config.yaml
encoder_arch: "vit"
model: "contrastive image-text model"
dataset: "photos with spoken descriptions (Open Images, Localized Narratives)"
train_examples: 203450
image_size: 32
crop_scale_min: 0.5
horizontal_flip: true
tokenizer: "word"
vocab_size: 4585
loss: "softmax"
embed_dim: 256
encoder_norm: "layernorm"
encoder_norm_position: "pre"
encoder_activation: "gelu"
encoder_mlp_ratio: 3
encoder_head_dim: 64
encoder_fused_qkv: false
encoder_bias: "all"
encoder_qk_norm: false
encoder_parallel_block: false
encoder_inner_norm: false
encoder_patch_size: [2, 2]
encoder_layers: 10
encoder_width: 160
encoder_positions: "learned"
encoder_pooling: "mean"
text_encoder_causal: true
text_encoder_width: 128
text_encoder_layers: 12
text_encoder_norm: "layernorm_no_bias"
text_encoder_norm_position: "pre"
text_encoder_activation: "gelu"
text_encoder_mlp_ratio: 4
text_encoder_head_dim: 48
text_encoder_fused_qkv: false
text_encoder_bias: "none"
text_encoder_qk_norm: false
text_encoder_parallel_block: false
text_encoder_inner_norm: false
text_encoder_positions: "rope"
init: "kaiming_normal"
residual_init: "none"
optimizer: "soap"
beta2: 0.95
lr: 0.0038
beta1: 0.9
shampoo_beta: 0.95
eps: 1e-08
precondition_frequency: 20
max_precond_dim: 1536
one_sided: false
adamw_lr_other_params: 0.0022
gradient_centralization: true
steps: 4800
batch_size: 128
epochs: 3.0
lr_schedule: "wsd"
decay_fraction: 0.3
final_lr_fraction: 0
warmup_steps: 960
weight_decay: 0.09
adamw_weight_decay_other_params: 0
Rows from block 8 of the text encoder of a small contrastive image-text model, named by matrix and row number. Rows with one number belong to one neuron. Each number is 500 + 40 x the weight over its row's rms, rounded and kept within 0 to 999. All counts start at 0. Numbers have three digits each.
Before each neuron's rows are labels from the 100 texts, of 14976, where the neuron reaches its highest value: "tokens" is the input token at the peak. Only what is clearly more common there than usual is listed. The data: photos with spoken descriptions (Open Images, Localized Narratives). In brackets: how many of the 100.
# fc1: MLP up (text_encoder.blocks.8.mlp.fc1.weight, 512x128), inputs 0-127
# fc2: MLP down (text_encoder.blocks.8.mlp.fc2.weight, 128x512, transposed), outputs 0-127

tokens: "see" (10); "mountains" (10); "wall" (7)
fc1.235:595483483469568524467540472519494571453527460443471494534474530548531502492517455550457468495572546416472538478576465521576491458505488491496483437551474506495409478477454532527516460491430499533484477496545481448548460496497452523518552483559509487531496533541470496437469489508501568455505442542491475453508520463484489523509499493473585449392516458584481574523551464437513522479444
fc2.235:545485501497496491507466465550528555470503540523592468554481487458468465496554472478506451437565586557468515422468492578495543512466475505563503510531508477467500521449520529460560502560467545503535514509457498563507458462557571464571473558539538488535488521487586547532463509504470581550551515604449474436523527461463496531492475460517453483486591444508456476457486479509487499453526

tokens: "picture" (51); "image" (28); "of" (16)
fc1.82:488471512475473496532498530508530538464425512519421477532480502533535524554530470495561503452523575586542619466504509446555413499527490477532494544491459523543499537564461427498506448506467488481519511544454425481459479510478518508490491470511508481508441495492505530485424475505489445412440496511484488580530570579479550435543421533472523504518533517436522516465567477540560526519449
fc2.82:494474559410529431523521536479577477544482519512492446564536534562463524497482501509494581497488561515551544503593526577550425480493454521538436449524498525480547487516504508485510512468479519545575497493476512402440467558442501608482447491464494489496452468463481455483493488502512502482457456530494547565453521427480523463555489524465552523572482492528434520469453496499547505549474

tokens: "sitting" (24); "and" (8)
fc1.6:530480550631475545516547506465464529484492425593524489484474502447502484459478493523545582467518532520490526498515556535464468492482476517490520490469487579498496482505540504444368531443486470481526477511550494453559556462473527461508456505448520516522492479496468461522535498507505466465506554534452540491560566494511594558546416473471471479491476513565457439478497517534395475538522
fc2.6:464517577466485479422520538484510447433479484422422535529507535519455517502495531492516452517480524491466502558453457466459542507533522426439497472501472445451497535623469493523517533481503486449579522485506475511435482492468469455518561556547495489509417489456527496530490493527528526390520538553537519601456406551488493487485454480514485492518495488480516538507548525483396464494507

tokens: "<end>" (24); "smiling" (18); "wall" (11)
fc1.494:475512486491454584490488536536559412591457416457516495527540483496502486444496456465459534611526470551503449503503544507468561469539513584449533508489567461507488531517498555511496483431511574507551552485547541509467460500559503537569521507521499452501474422496535551547494448506475477534517487486453467512482435508531519438497500538530540483531534515550527566436493534486471585443468
fc2.494:514461485485498547477532478509520511541484416485584538492518488557556500477537459529515535462529565525522555502458547504539432437567563494536460462475468534450531502479499579411531547517467447429466525532468442557444555454544552481535464507485529521499443485484483521470470445513512476491487451457524446447548490462486600477540455465524473491442510480482578458530541528546511450439445

tokens: "fish" (17); "aerial" (9); "swimming" (8)
fc1.311:497519521563539463527562473458515515561456461477491457499515526573436605475533541544500543556594551480494505545490514473544484523528512513511524516457534458468544528550530503504482521527518513516532518491471552468476569577464486553511498539531491501512404540480464579561478507476537492439499519573482489430492597424547534492439521501600591519527489488488475520519441510506483503466466
fc2.311:550489521532418504466479481538493548557508553417460441488535496462546479447525510470596501518536522488475501520528487482436471556478574531462444499573530499472449562587484425548473544611468461540561492465490491526475485513578451529503520569531539487533497481503498462497495491519489534463518523526437559552501458578520496502529517468526465551517590519501533522442532556505523447526487

tokens: "black" (20); "," (11); "lights" (10)
fc1.158:546504493438459471551538535492513521461515505538411398454544527531481490497466501457504575431460561521531488512478517490490533506449504412494520491484511554533611474542437539460504534454537466526529502492540540436564544518506531448516582496444480512455568487460524523506452519469415493484556451509524610508461469552455536488527537489514509472543522494470525488529507471517480439563546
fc2.158:502556524551470587423496579481565463566517475480538547530464479497493463451543536563512526470503477402551550530507444510456476491486485462460485571504460523479415495496481529500515549531509561403533494510457426526463515480536493521479496514466512480469454546464498469510561544535533554468457504518508532498507518466506501531439584602466536546474462533511464435496485508475419491539433

tokens: "are" (35); "<end>" (12); "taken" (8)
fc1.66:458523498434466416459503511543550511481435525446508506509515475467527430459575545467469535530525463553541463475523496457457454472486518517481563494489506498543498551554502462495572573457433513545510480466508510439454507482506549549429511593419484515504538451417545509526452414560509497587545518527464560503475502457489494476428543490474471468456509464555517526538511488571459485510475
fc2.66:536476527457520507488515511467455468482598451490472536520538608535531479460538533518527480546456483513444525464488484529530504569525490471501524465552499504485496497493467522488564587516540486439563456493546557497466537491560490483547512481560558561586501475525498525427538483455448486442520485527522437522518555554541517454533473509523554542512468423449511537505373552530520476574506

tokens: "black" (70); "suit" (9)
fc1.98:453452469526529523513535500557499458497528404429495488544536489528445505419491508498510521491498507493573488537473565556533566551503414451466564473515461453524549501426478486526556436516478497493521499488505487409549532515494418539546501446473518531512512487470535525479532506452468585518515474582531590477577486520467488482561459529460442465488481529463534498521481474494593484566481
fc2.98:510557462524460435468523461425432558558482412458489486521499475522461493487503551533503502534495489470549492562606527490477538497489447511451498506508529502568503477478516571460495528431468433491509507507495562509521491499501469497505522533547581468454556544558605442518533466518526516542483519459515489448434499563477528547460460519471486434489518518521444459504570530496461458424403

tokens: "<end>" (17); "lights" (12)
fc1.26:484457538413518571525542539501505495503476458477521482504548456413548514512499511528495535454503487489551482539478474434505505498477572516520503474476427544469478428488554491584492515577427448467513456542473481489528463609421459529485467564500478464560501524502477478503483489534501575478496437494444474510553518446447504475553528436478513501527560486533581452473511420411499530493508
fc2.26:429504496429498486424421539474459526522459527524510520455386519458497496526484527502498511523427486452487547473475415502459498475518475493546466481486565457494494428543457517414531524518509575559507469505473532417520540481536481549533512511526483540484445434520546536492547521475493470394422536518520524475514521514486478481471431511527501490441412549542409500530547522516523531527515

tokens: "." (22); "in" (10); "and" (8); "water" (7)
fc1.108:492523434500479517448504537504481526532546574456452484537515493473476535462507443487554509409557541418541528485467491452461527480488502514434578477541565558564519519503530453433496487530458531559510482558517467463477529446512484549487509523457537534458595543491530517543407516495579501481506455497507525500498537459509527482429448554485493547479470504399446555440483542558551515480485
fc2.108:504524469497425522518507465493524546518452361499535492497508519527447458497488488423519522523531461507507458440558466483513509572515535464461455567429526523398493425516570504452564541536473492530530470470474526523484502560464499493430514483402501468586495565481499496450505604522526479443468473500468496561498517528557475447537546534475430462508497469532487514539501501489520467491531

tokens: "purple" (42); "pink" (34); "violet" (22)
fc1.407:524501521470457495499494495501524536465521490501460478508547509499505556537505475470541539493435572451498540448476464463485436530515439524533504453576517585492523455584543550593463474522498449516515481528439411537538490537453459551508531492554468486524523471433506470505428543486521494544526516570537444463451388498475509517453459541478593460520537497531507493483514576549517536429460
fc2.407:543481479481514474506491459470522448472487456405494420451495486515496537449466556458479507451448499513518469535589465495455461510562493522504550511456602514437470478459505483457535485522490469461517502523480531512544517504494491509453546436482531485426507423486511517512573468540475543563552538512500547497533568444526462440553507593460552504525538523412576510527466472529574437538534

tokens: "are" (14); "." (13); "there" (8); "on" (7)
fc1.45:517467553497504498484542481486493527485587472436563477504456486464512439497446554532554472483469531470495559469512521454500450483508418504523574485397509523548470462464410464535499470510503476516518438505588473529555454563476548522563500463494492480529442457477579459534519513510476521475456469576538424579490493427470553555492510550567479521444488482509507523468529527501583497480490
fc2.45:483522511462497537525495562433498465474506467434517520496476448507564387472503541562469453491487569469478439521531508540437554456489422421568512462508516512529502540529440535530420578488524513523517517444499485490481494536474431487524538478563595527480491535438511501525506548487518496504443506461552559550449480455560472554550490500521502488423537494479570579480434485494484500479502

tokens: "see" (10); "are" (8); "grass" (7); "<end>" (7)
fc1.464:529479499525450527447484482548494493481462456480467461531500508452546495518569524456468470513347459504542489449518535438482565522437493501539536506452439550514505507462544502531479519422493482531468450561558513557474526423537471446489532546488498447460449483481531536575456453523505431557424510473528531524432517532504495510461506544501497430487484554522554496493563580506529541544485
fc2.464:444597495535481540492449521521496500518504543516414541534527518458468576496513504491507495523419504528513538488508501516545540520468458479502485547468529538509429486540621521461469520510475479573470474567511515478465520501484533435488474461525556431461520506541531498561453482496523509505484456445538526454491540581602538545484520501512535416438545465471507466480550434465464484529394

tokens: "red" (86)
fc1.140:471499513520523512483525462487511440475537536483515485483518473536535392476448481510492530588507538476551547555453513525542508499414517552529531407492425537493494593512453503459530462446538483499419589538489462502520536496449558514520465584528474518448468415501432492460536509502539522497570517519499497478521529431434549481548540443557474514490458480435492512509492454433489507466516
fc2.140:582535525452568549530529482461552518495503546525469453508543511439488579537546522475574574489573501466537509494509502474425481534432475544455523542493529462501570453520475528485484499443493594480478471495462504503432457412463511521474506455538501470485459427509443475569518458527494485436507440499512444454542500542477488468479471536568488566517432497446484559519518469454445491561498

tokens: "." (14); "brown" (11); "<end>" (11)
fc1.305:427475489496563522434523419539520545490430472480478524507505458545521513496520520538524549498512542480484493512497465454476546497471548539511475514421540552509587483411479537446522461590504480482541544515415500601459549467512538466468474481526446530444493480494495493494489504455459574450557534481533496474508521475445594479534466547418493550540463445458446489478557523478472539479546
fc2.305:604542477503484461485512462465455456409506498491521546612509465556592489537509567553506452481493480536474510541481486525435472515584426545525531449531490495467548520486522498528522535462506460519475544589491490529498534513558507502514539539479480460521484546533461497492456504481528474478524454569428490459478527471471532499528496570504469426508381526512554500427507508533479446555471

tokens: "purple" (31); "violet" (17); "people" (17); "pink" (10)
fc1.260:455516540501588525483550503503449490440485484548427547511482473473591506458487506509463518502432532453445513520484538451529471509531460564486526466482558443468455535443505528513477482527496473529565491564452462519541556500513435459498564445491475494530564471459551436497533473516424543529492479424502498523500410438478476498540549567515450510456488513500497509528445511584487558556415
fc2.260:566498461515466455447475523551440502536509518530497429472473509555445531554514601506515532465557566489532448465549451524417508476498500528495513465551527556516579504530497532466431491468551420477528495526424533608526503505500538511538538553536489491480491507409529511524498490503471484507439459487499433426505529573438506491474491531508467454473519442414471523485518450490514466437521

tokens: "picture" (72); "image" (24)
fc1.209:513490461421469526493508464491510455560479549516506487527421465511500611466498485528498501484490447497512540540498556538487476471535479496478530532507467499447551502541478456536457525493477503428503536446563482471460572452472554544494549516507518476546435490470523428525545553558483461486418489586502469430514544532519551477493491537494465523558399439521440438429539586474507505542456
fc2.209:486492531561503454577454546455465512462424478497522471476493542420470493448471510560514457451557550489512579573546482415509534468421550462486519470508480607518457568486478480535504526496475433518508556475459493536498469564508557497428526489544490465468523423521458516503457448452462487434467489482504550485500542564495551526495446568444479471470465477484504460489499509542570497472486

tokens: "purple" (13); "red" (10); "white" (8); "pink" (7)
fc1.17:450463493540437514512550484507504486485534527489463547528466488514507539505515482413540469529518514504519449597526483457537500519485455581459493441555452541552534447536587494555524542536408525456513512507524453511503479417546543458530535514458451546460473465480543615561474526448498535512454540493502527532511461478448486582493500554439520490485474569583533499504472469480523473545453
fc2.17:395472460456521446472453517507444519560506518549520506444468519512503478495432527496550544490457496426537498442473523443503506427530542498540495479508491480475410539556494586510503508496513509498474500524518510521483524561392438569491601518561514459536478538503568490508518444534533514603507584449510515478477522532503567469520500462518494420492433487529506496520503563491517488445469

tokens: "purple" (29); "pink" (23); "lights" (22); "violet" (15)
fc1.164:504486449433495460514498487509555566402480553536521512498532525441489509466555488459498550421420487529423463549482473484475486495550493521469551538529488577476557476448507484457516525505420508503544461569487509501495481563523547546509555526459514475450568569549514485556459550482492472548454467521500557464475401514465472518494583548450504472512527518488529511545551563527555471557522
fc2.164:485474556555537513489518539523481445496481562455433481519493476486522491534490523486488515471433552500545502543389529505449527561519480477512506455494562499381565551467554497566558478508474479558533450472437457494479404471481465545472462503496520505462508494503452466575517517508434536536520506472499482478477440583485523529567483460443513486504477493464485524478494498533438512592393

tokens: "." (12); "buildings" (11); "<end>" (9)
fc1.499:482503467370434554513494506516538516472457479506538527503496557474603554464422511543472508551557471476558452547520506497472483556467568454505492508540508504509491577525492424510448531489477513485468531563537444481546554439501442523449519451454553476465443525542531543431457475505452482511511500499385538490490479523419507501472525498507496551507472469441452446506552519483527535499477
fc2.499:478517539530541511496513497492487477528368572499452541513482550588479558569561512529503434600509452517503550494454492454505529482428571430458507503536531507471500446527435474476541501537559553536492513504520560513451497567551570507480470473464459494514461519467533421500472500486530501547517477509475542435496538505523473575539468517468539519523498542479544452427481501552556516497561

tokens: "are" (11); "on" (10)
fc1.153:524499499384473491546518505501452541521536493419502468410441548481589503425519549570504507443564543486445488522497549463479496475432451507479515431546540411483432504536520468448490475536504476476434445492500497513496448441386510562456531511488545488559491493524471478416509473517486469522482470508532512474506509445550499470510518539507484519527458477506436560500487540552448503523525
fc2.153:524512486478553462411490534473521544521535488484560527536503471483466445509541491522504335561518424487449534451546460455469473541471556459503489504531482544444475483507542505465504525495519439547450579512408506472477488509462485529546529523523498466581540468494567549526486440553452453536491546558483497507522553465469541494468501552498513447510578537521518521461478578539505523470519

tokens: "picture" (20); "of" (18); "image" (17); "which" (13)
fc1.348:580516476387537430493508474514534464528430543435460553491497492466538478421446532491510488452577555498488517532474533498524508439555530428519544493513524483476575528595494477550419553498481488477502494506426455463460532469467509537464485429462468505535497374538473512516433528494484447514475505498466441486502449516464525525515576523496508443502530483467481508521510507542466498565530
fc2.348:581527443482512466507472467456507486504466519493528513484505565581496533517509516480536532510550511562548527467526529539474475513442485447597493461518530511513525549501497428549483411475580500492482564461460516502513506470480506617447397424447505541517474425528518483488478487576474504525543505484434556537522505580491528435570455510506514449519488492499441490457529494446507447550495

tokens: "<end>" (40)
fc1.97:441457427498417477502596542483544529446468446506448535442459412470458558463533548502479501494556534529460502547474465483526485506509516533490498501503560549476491426469540488551530518524446519441425479516443510543508488556586524489432457519488498474505548504560474509543463422496532496561520459520466591559502471510516481487433553511489451572485467444511479520492510445501439468522532
fc2.97:527510529441434494546555541474420481488589496497618511469499517478525532567529509486499526539505555511442446531543530511522471483478474478495539540471472521533508567449527557510571466515534500516497527453492580526486542499520513465550527489531525436543538508541428561454513496462533386574519490561539496497467465572471531511544495490546493552492489423446495524437557454478546534526484

tokens: "see" (52); "a" (36)
fc1.154:490510428512542413460470514487526441556452376472521533474522472511526482552436517479528572497485474475486515440511493510532525461453465521493499507489437561527526515528499452519452520525529579583503492611525493413554502537410482468541482474439567520543551487484519535508496496509550549558429527456517480526472466470556568490522434472516517497490515499463534572504522504519466523528543
fc2.154:472526555499521476542507489554494507448449570487463457620494505503442477454437491476509486501431523459465528514478610481510466489454517437564510494500558438524493475497559484481551526498516523491561489549506498507486450552449510506442488485467500528537468531544449453391518482489494464468471507450465548461476470493471488431508549476533487465435528482510493472640546511498486426539448

tokens: "are" (20); "center" (10)
fc1.345:570503513481432455488563518470547534578469458467503573516484486524581484482488600530524479459511499567548533521484523564500506463459473504436475522536526506435560572520416482483473527546531498482468530524469550500581511489539484493557484459453454483500542497512444571570459469478493513492456401501459509516516441514478537514498507525482453504559504467532616494504452515562527530456537
fc2.345:512428436452424515541496450430466481467422451497450567481528448585486567454483425541484474426463487529545527529542458509535434477450548432493518491516525471514562584516468530487408445488464486479440521476464570483522497501434484519480448481495461461465459457539483542469518488513505433500510550519468554481557526545509513563450531511445504504477508502502483434548543470492457498502483

tokens: "see" (24); "there" (18); "can" (10)
fc1.445:497436430393498538520460520516490522515464489479488499499517558549479507483404499516457485469500474563538472498484582462431485457551463521451461519513482510526528485558541566518489467491524501511471553531364484503504510497474515464511524562445503469488525477479537505453419494486499546472460530533542539537556412492456576565482599485508516537488560471594531477525524494448485538479507
fc2.445:542493452564494445426497525537476480550477513434547533458516495487432517516524522411501487457541456412524508526421540538532493474515607548565542523517446512548506483472540507587520546437550478472475522540517485450459515480462536495507430484492500535442467495515446464467507487457534527455462483445454519466508579508519543520545507427463519521480455582528472480447467477436452519482451

tokens: "black" (69); "leaf" (7)
fc1.100:499399522556444505587509516437538452451507444555438564569493501499477446483527553532595536481518486483550462503502492464492489549500497447499561461510517492490562424488506479535466534466456542447509478455517481517482508519522522504493500537480507562490485532456469499541511462483498572454432482457547444524556565492505500549466458474440454528458575449468422467479417507529416486469485
fc2.100:457501487423479392488477553507572544458534525455444489478522521511485541479512467457452489494467529557552504534505464446491472473480505549479482520516523534508477485561467529440547558515566507513541566466503462478549532500503589453486479499446512455491548502514443548575537493442432446472538524515552561509478444580515436459467448538555539514563517541552522520497475540450549583512480

tokens: "black" (100)
fc1.76:448450455580554558497518580466561515425541478533498526466539590583534456566493458561455510482490512512454501497538520498490445509496432511481529452467448481505520466444472591498455535545540513521458486467477477546501569471462416569516499493472496546519454483532518441579519504574460473458521478516523542476508483540452465557492490558485520470500530553481525533509482447487532445550444
fc2.76:457557479500510552439429558464548465526590437485451500467439525499520463459510470456508470448453475440498571487474474477473480503508533502494496405521423548501514506434476488531511501508570543537533532497543454492536495549549529492457552521424479490556510540515546519414508537449450466517467487460551562431451545518492498467507496518497551509546579524469516478494529520481408431478438

tokens: "." (22); "top" (18); "see" (10); "in" (10)
fc1.184:515504475445479453535556446467506546432500418552486512519447426491458484488521517495407519487530486476557463502463487568451476448528609557468499510463453453548516522435396541481467507564507517494493532519526522537510495458472448449441506460497511507493483513464493545469491504413518482456532478560415471439569475425527569494513506592532510529456496451525484507486514544511511479509532
fc2.184:506518418506521508523510477518511375465490537539491515495537421524465556553480443459518552553515495561524455574493438537489522530541611517474505503454485527480594539408424455466454476534475486442532481536533497533462493482514456490531471527481525469515504542449454476468505503486448507500519515479450454441454508480524454466456508424545432586483522454519490480435508468522498475442517

tokens: "sitting" (29); "<end>" (14)
fc1.18:519532521507465469448578493537488510513522469463492450520431472542502419499558505420555514566545524469477524480500472510534510489505528517461513459491466510480472490488520495485467549417520549468422579436514564473571557497473490398547490480504461535500421486502423461507527467498535485459439524499438517467390484549488514440486488527509490468483525524454404485452422508492550541547484
fc2.18:484521509488485491541515479476455569503524491539451444453479555547497477503465543415553520475511480477473544516445561506486507392526452494520474478382445499566514454483552504507538523477466488470543472554503522517514522508548513563566479412544528483488491525460501474496502430525494500471546544464494486590524524439539445589462518567506529464586482442523491450463499543453485440439502

tokens: "red" (99)
fc1.40:444557526561491482495559524544540494525549453494505486583503478566486486486493447482499502522508421479507525439464509455484532483474548460519463525503482464462534482463566456414538521518478503505406493532528459512554485470515526449462528493519527507499513426463498473491520468501578398517579494491485563488520528470449444544578562464481497556473527552534473582569514409447467538552522
fc2.40:519528456451552581472565474524510494533560541628499449464524495479511488526509489496579550495430517521545531547523503491456498449482548519527509545553507522511525465506495460470477510537541564529528514533471513549516509441589521474483558528503516543465518431489439472544519503471586464533520550435412485419470586528444494542496460494458510476513543486474448517508592481496549528467503

tokens: "black" (90)
fc1.32:526529548523479565546458544456497482468532500522503559494469521525568553480519481477514538534567444479473589500497448507515478525507511492423558448483472532499410466435445496513481497504510505467469377507479445502538607484594489554464466470446457416507558531477499536561427507498454511449523452524498514465529524503490481488443471541519518450422516548497462444494499465527514455471481
fc2.32:506520430564574517521517551471585505515545514440496509553510426483501536460494412465491537525605537512508436488441485516519530473485497543477513466469482520499493499462453575575520542558535439508500567507557431482572523540462455440474499560468491525549559536522506417500551473471459541500479498546527519490477469463531456532543492529451596513518467526478561487453452504470508497540541

tokens: "sitting" (13); "see" (9); "hands" (8); "," (8)
fc1.205:523522498565569492472453494484482575524505426485449501495484555523507469437519533473465550515433539532515499446427517517475550571482513508509464513444544490510554498484465531512495454547527562436426490527458577463497583595447501449561500466507435497465465465493517490537528467443530445502517440507530447443407524555498495501474496547406523480527454566522509498446514480492457509501549
fc2.205:527511556470417523533453452552512486503486522516459503444491553522442586475506488483464540469527462491497447506473508509504508563531517529518473494523446539538483461503510531400456545443484558464407413534525531508443568474563514459492488433543474483441549553518478510443502470482488486499454475469545402515529548446405542504476519486522590487482469474481486512412525508543511447534504

tokens: "see" (18); "water" (15); "there" (14); "." (13)
fc1.255:489529461507505443559544511433560537477493478428482519509466496478473490465455515533508464484573551552513500478561470536439575457591489468470524473502532500615499474470527494485487491496549573552563501499477454467555547528493610457502506534488452480495515554512392519552500498468489460462447539551506546479548443510483479527582443481500573499462463487501505454426514475462528509475488
fc2.255:471513522513548493531502507473460491543471448456495574476480502584490489541507437546476515546419456511421439531597527476446510434621520435507538479465544541510460504510444463498464519539501524531511440474556489516508517472544525502546468422471443521550466511524511541470542498481523534494508514418461504454550508459487516519493539505501444527455482428505503482426440571481564449523437

tokens: "red" (99)
fc1.233:537527538511471573567556498576479452484573510561538514488467489514502428507512501457513474488565459472507547447519519493555508478519454473469492484482471480449505523476516473463525539517495497510455504435515496515552464523572517503461559460482496546468439464520375443579580483510542541406441459528460523505488514453472496551505482520464548459543576467513455487432519454530484422473432
fc2.233:550450503507486478458454524422497458494522580521497543526485467547547538496451468483550522478518456492512472579481432466532446532486504440578436416522506501536500472458533544464453461492446458528507487534538543528524516487580557501547505520473466511498528545446474447499469487498434474473483495521473426501501530477474487504563420492494530509601555440557449505602523588456456502496508

tokens: "purple" (40); "pink" (40); "violet" (20)
fc1.156:502542418451449531587531477482517520374476487488437488454540525455426468472469547514549523458470496511460484576519431511423430494441498483496474445481515451524465525511527458441508534503469522499492473512513466545492475509521545492514485524518513455458524523454491417464520558592475488547496485590526488424540440459410459455517544556471477451484464469516466507520532521525539495518473
fc2.156:499513457545504455457463483569517504471501490517541545415492448482528554514456512437465525473509534494500429468434425529513570540506500482540514519464576513442474545477452510507568467522472426482489548522479523556458515507439489590549556545525460503498533513525448515530511569564422492472444510453464469546479493514524520491444500549490558513455541526505556455557579451574574510495497

tokens: "red" (99)
fc1.211:489493493541472471568452518519577443542539445530498533522470472499473511541529427513506504463546534444541520455483507593495500494501461519465485507540530448486537486478488487467535564482483425480447452565499503516476510506600509487531502451505452576497465460450450491436520510529476549494567510583561567454507509379471469543552530428435553509526554539476516515542512451468531506544466
fc2.211:507565467438531463480545519488537507502531497506550516454522473498507528489447494480599532526503531496535580546510501511525595511518465521560467500538448530412505530492540468540462457519501560512516495506539465538432474456563534433512492560489511513548529415466495497534566452511564476518421519508460437499604455543520451452484496561400501466474515506402456514491495517495472510508458

tokens: "picture" (46); "image" (30); "of" (15)
fc1.332:558542478461526471433542496531545557490502483527416475567565493493429534420503489492502561463507513553570504535469556456497531468519521493523487486542515524478479518514484512499443445442511511519439465503521461550476432463521548526452487508548480494580445463530475503517460520447458513495466465522424474463511507543491526396560421474510498437509436493447453553509534435580552472512564
fc2.332:460449525456534483515429559551533535530521467497552553557532504493585519536435431546485519494579466539496521524488497522446460476520504517573469474531425583566487485539504524485504529480435491489563506473514547563471514513499488463478475544527478554579453550521561413529511469482564533545564548452498498503480525502532495480543512510490492576506546430536511459438525534519536437510421

tokens: "red" (97)
fc1.138:477577515471534470523503517442508472541479497467489517483504525494495483493462453495491470502445546395556510497532582544494502493388504460450421541443419509416511554458539460458482470473491518471498458484464519459482511532580583556472544498482482412498456515555517502538456436464531508490484491567452555502451486486447511496516522545456422521495499473539523531566547445544554530475521
fc2.138:531541521463466479570470500516581474556522514502545453455478412525496563378487466499555470481546516505560543496456545516466455455479532509502488462412494533449427533548421572483481465461464476425498464502507527532505507518524465458522467470426462511511479450472489494484497486467497549512508507525491540431546567529486524538554517543500456497588502496496454525534478540495417452530420

tokens: "sitting" (81); "on" (9)
fc1.458:558511460461454535534484461447471489475507436442474547400495500504483461421441501564530528503525532562516504487472572556462438491494434438516550524434530431601566473499466466456509442503511558533509503460457491510522465558480502436548529565511542516487496513486544433509485505530531514451474511516467581509474440436484531474505488464492463571476509542554524487466501401511525480509500
fc2.458:459456555521472498463473538511566488520487462514460472533468520472555587474513462578453519479524552533539512564502495587521522392541519480449512569525539546446484514538542542431463505420508485546533458445500519495489422429464438512486496454567527511477598546506449527471545477501524523498468422472532500511568481483519465463534449500528450502567528488511545522530468547463527525539488

tokens: "red" (99)
fc1.485:530400491568512559540469547509509479504479482528531506508614455560470496396509523452474487476497467472562588528472483529526499481446431539513494506456409538509509480444546448457562430546505448464500486467516503475431522497512489546502496486412467489465542495418427447466448490508490503483553462505480511468503457447423527548496517505507535503478457542517499539519466471497520523534579
fc2.485:414533471474453518503564454502557537530515442494482474551508435520510488511519540487497536490595525475520485551528515548485506467511462522465506497514499453460485533500509521603434540515437520510447498463452491475502554515570524468488560496507440481513573446490492517516436496557450507467488585507502557458498477472458451507537459523400497453463475449500453573485561539536545454548389

tokens: "purple" (29); "violet" (15); "pink" (10)
fc1.342:541428509497516528459518488503501525517495544492539480503496541551454419534495474503495469535436540567570499516463572504538482455488490514428521467533549550516542540465497520464525533538522444512571561462529478497516488457475476458496513552592542489435519483500488387491422500527431601453482473478507464524511570448465528490527544543473592522468527452508411496564499503515504532556526
fc2.342:555490529465529519461524529503572531462532542451518509474530480497463586456416557446545469561433551532548478504508536502617490444481556554420475487513563515461514457509475552439556451476502460512488521449539471527463458468468496538462517486531492502529470528479500482525501535493440541431526440507589483521494495471485565477503539522493542438514567514511559536514540493539530403472549

tokens: "insect" (24); "<end>" (8)
fc1.93:477461421478441526471494489534522389464487426466498506521535514414507529497490505517520542513497486488449441481575528443582552462468501494463474498512484507517472459491483547453328529467537448500452493524480422495506488530445555507528489474491553556563521518502506489444490436569480482496468550498521487551561488491443490542508525455475510507407523488486444556536496541509479468509499
fc2.93:498512470558558435438521439557540529505583564562539537531502473536502549469507511495524473537451488509443493506566558547472477479465516530567530470450559517453520474530566478476506506448488450544482444533504586491484509511510506521570541397537585497451500467572474434490504584482515504481517478501524582489473530584537437480461501462455513439488497538517513508506485479432519537531509

tokens: "<end>" (13); "woman" (11); "are" (7)
fc1.367:494498533420467505462494552556479543539519426485454457455461506479498528464530558530470504534513505553476496511448469477486556457537476491552457476545503437419418556456496489535453504490476466519543539500439524517565499490455547497390452522482452474557505391524488481511511467509511397472500524483500426434469507461497513600553544472464471448467508524523539429476532509451513514501473
fc2.367:530449622526490513513400562578516455547572527488488474448478540513571534544471499507479436564506481535587517470546519531515562521504577533498508522482528552566456470518477498514537560537469502487556474507550506443493519505488581517498506526519437455467418465484515528475471525519562521521499534499563465479534536486525422471439574506525545531536513504518505481469538446452527509449534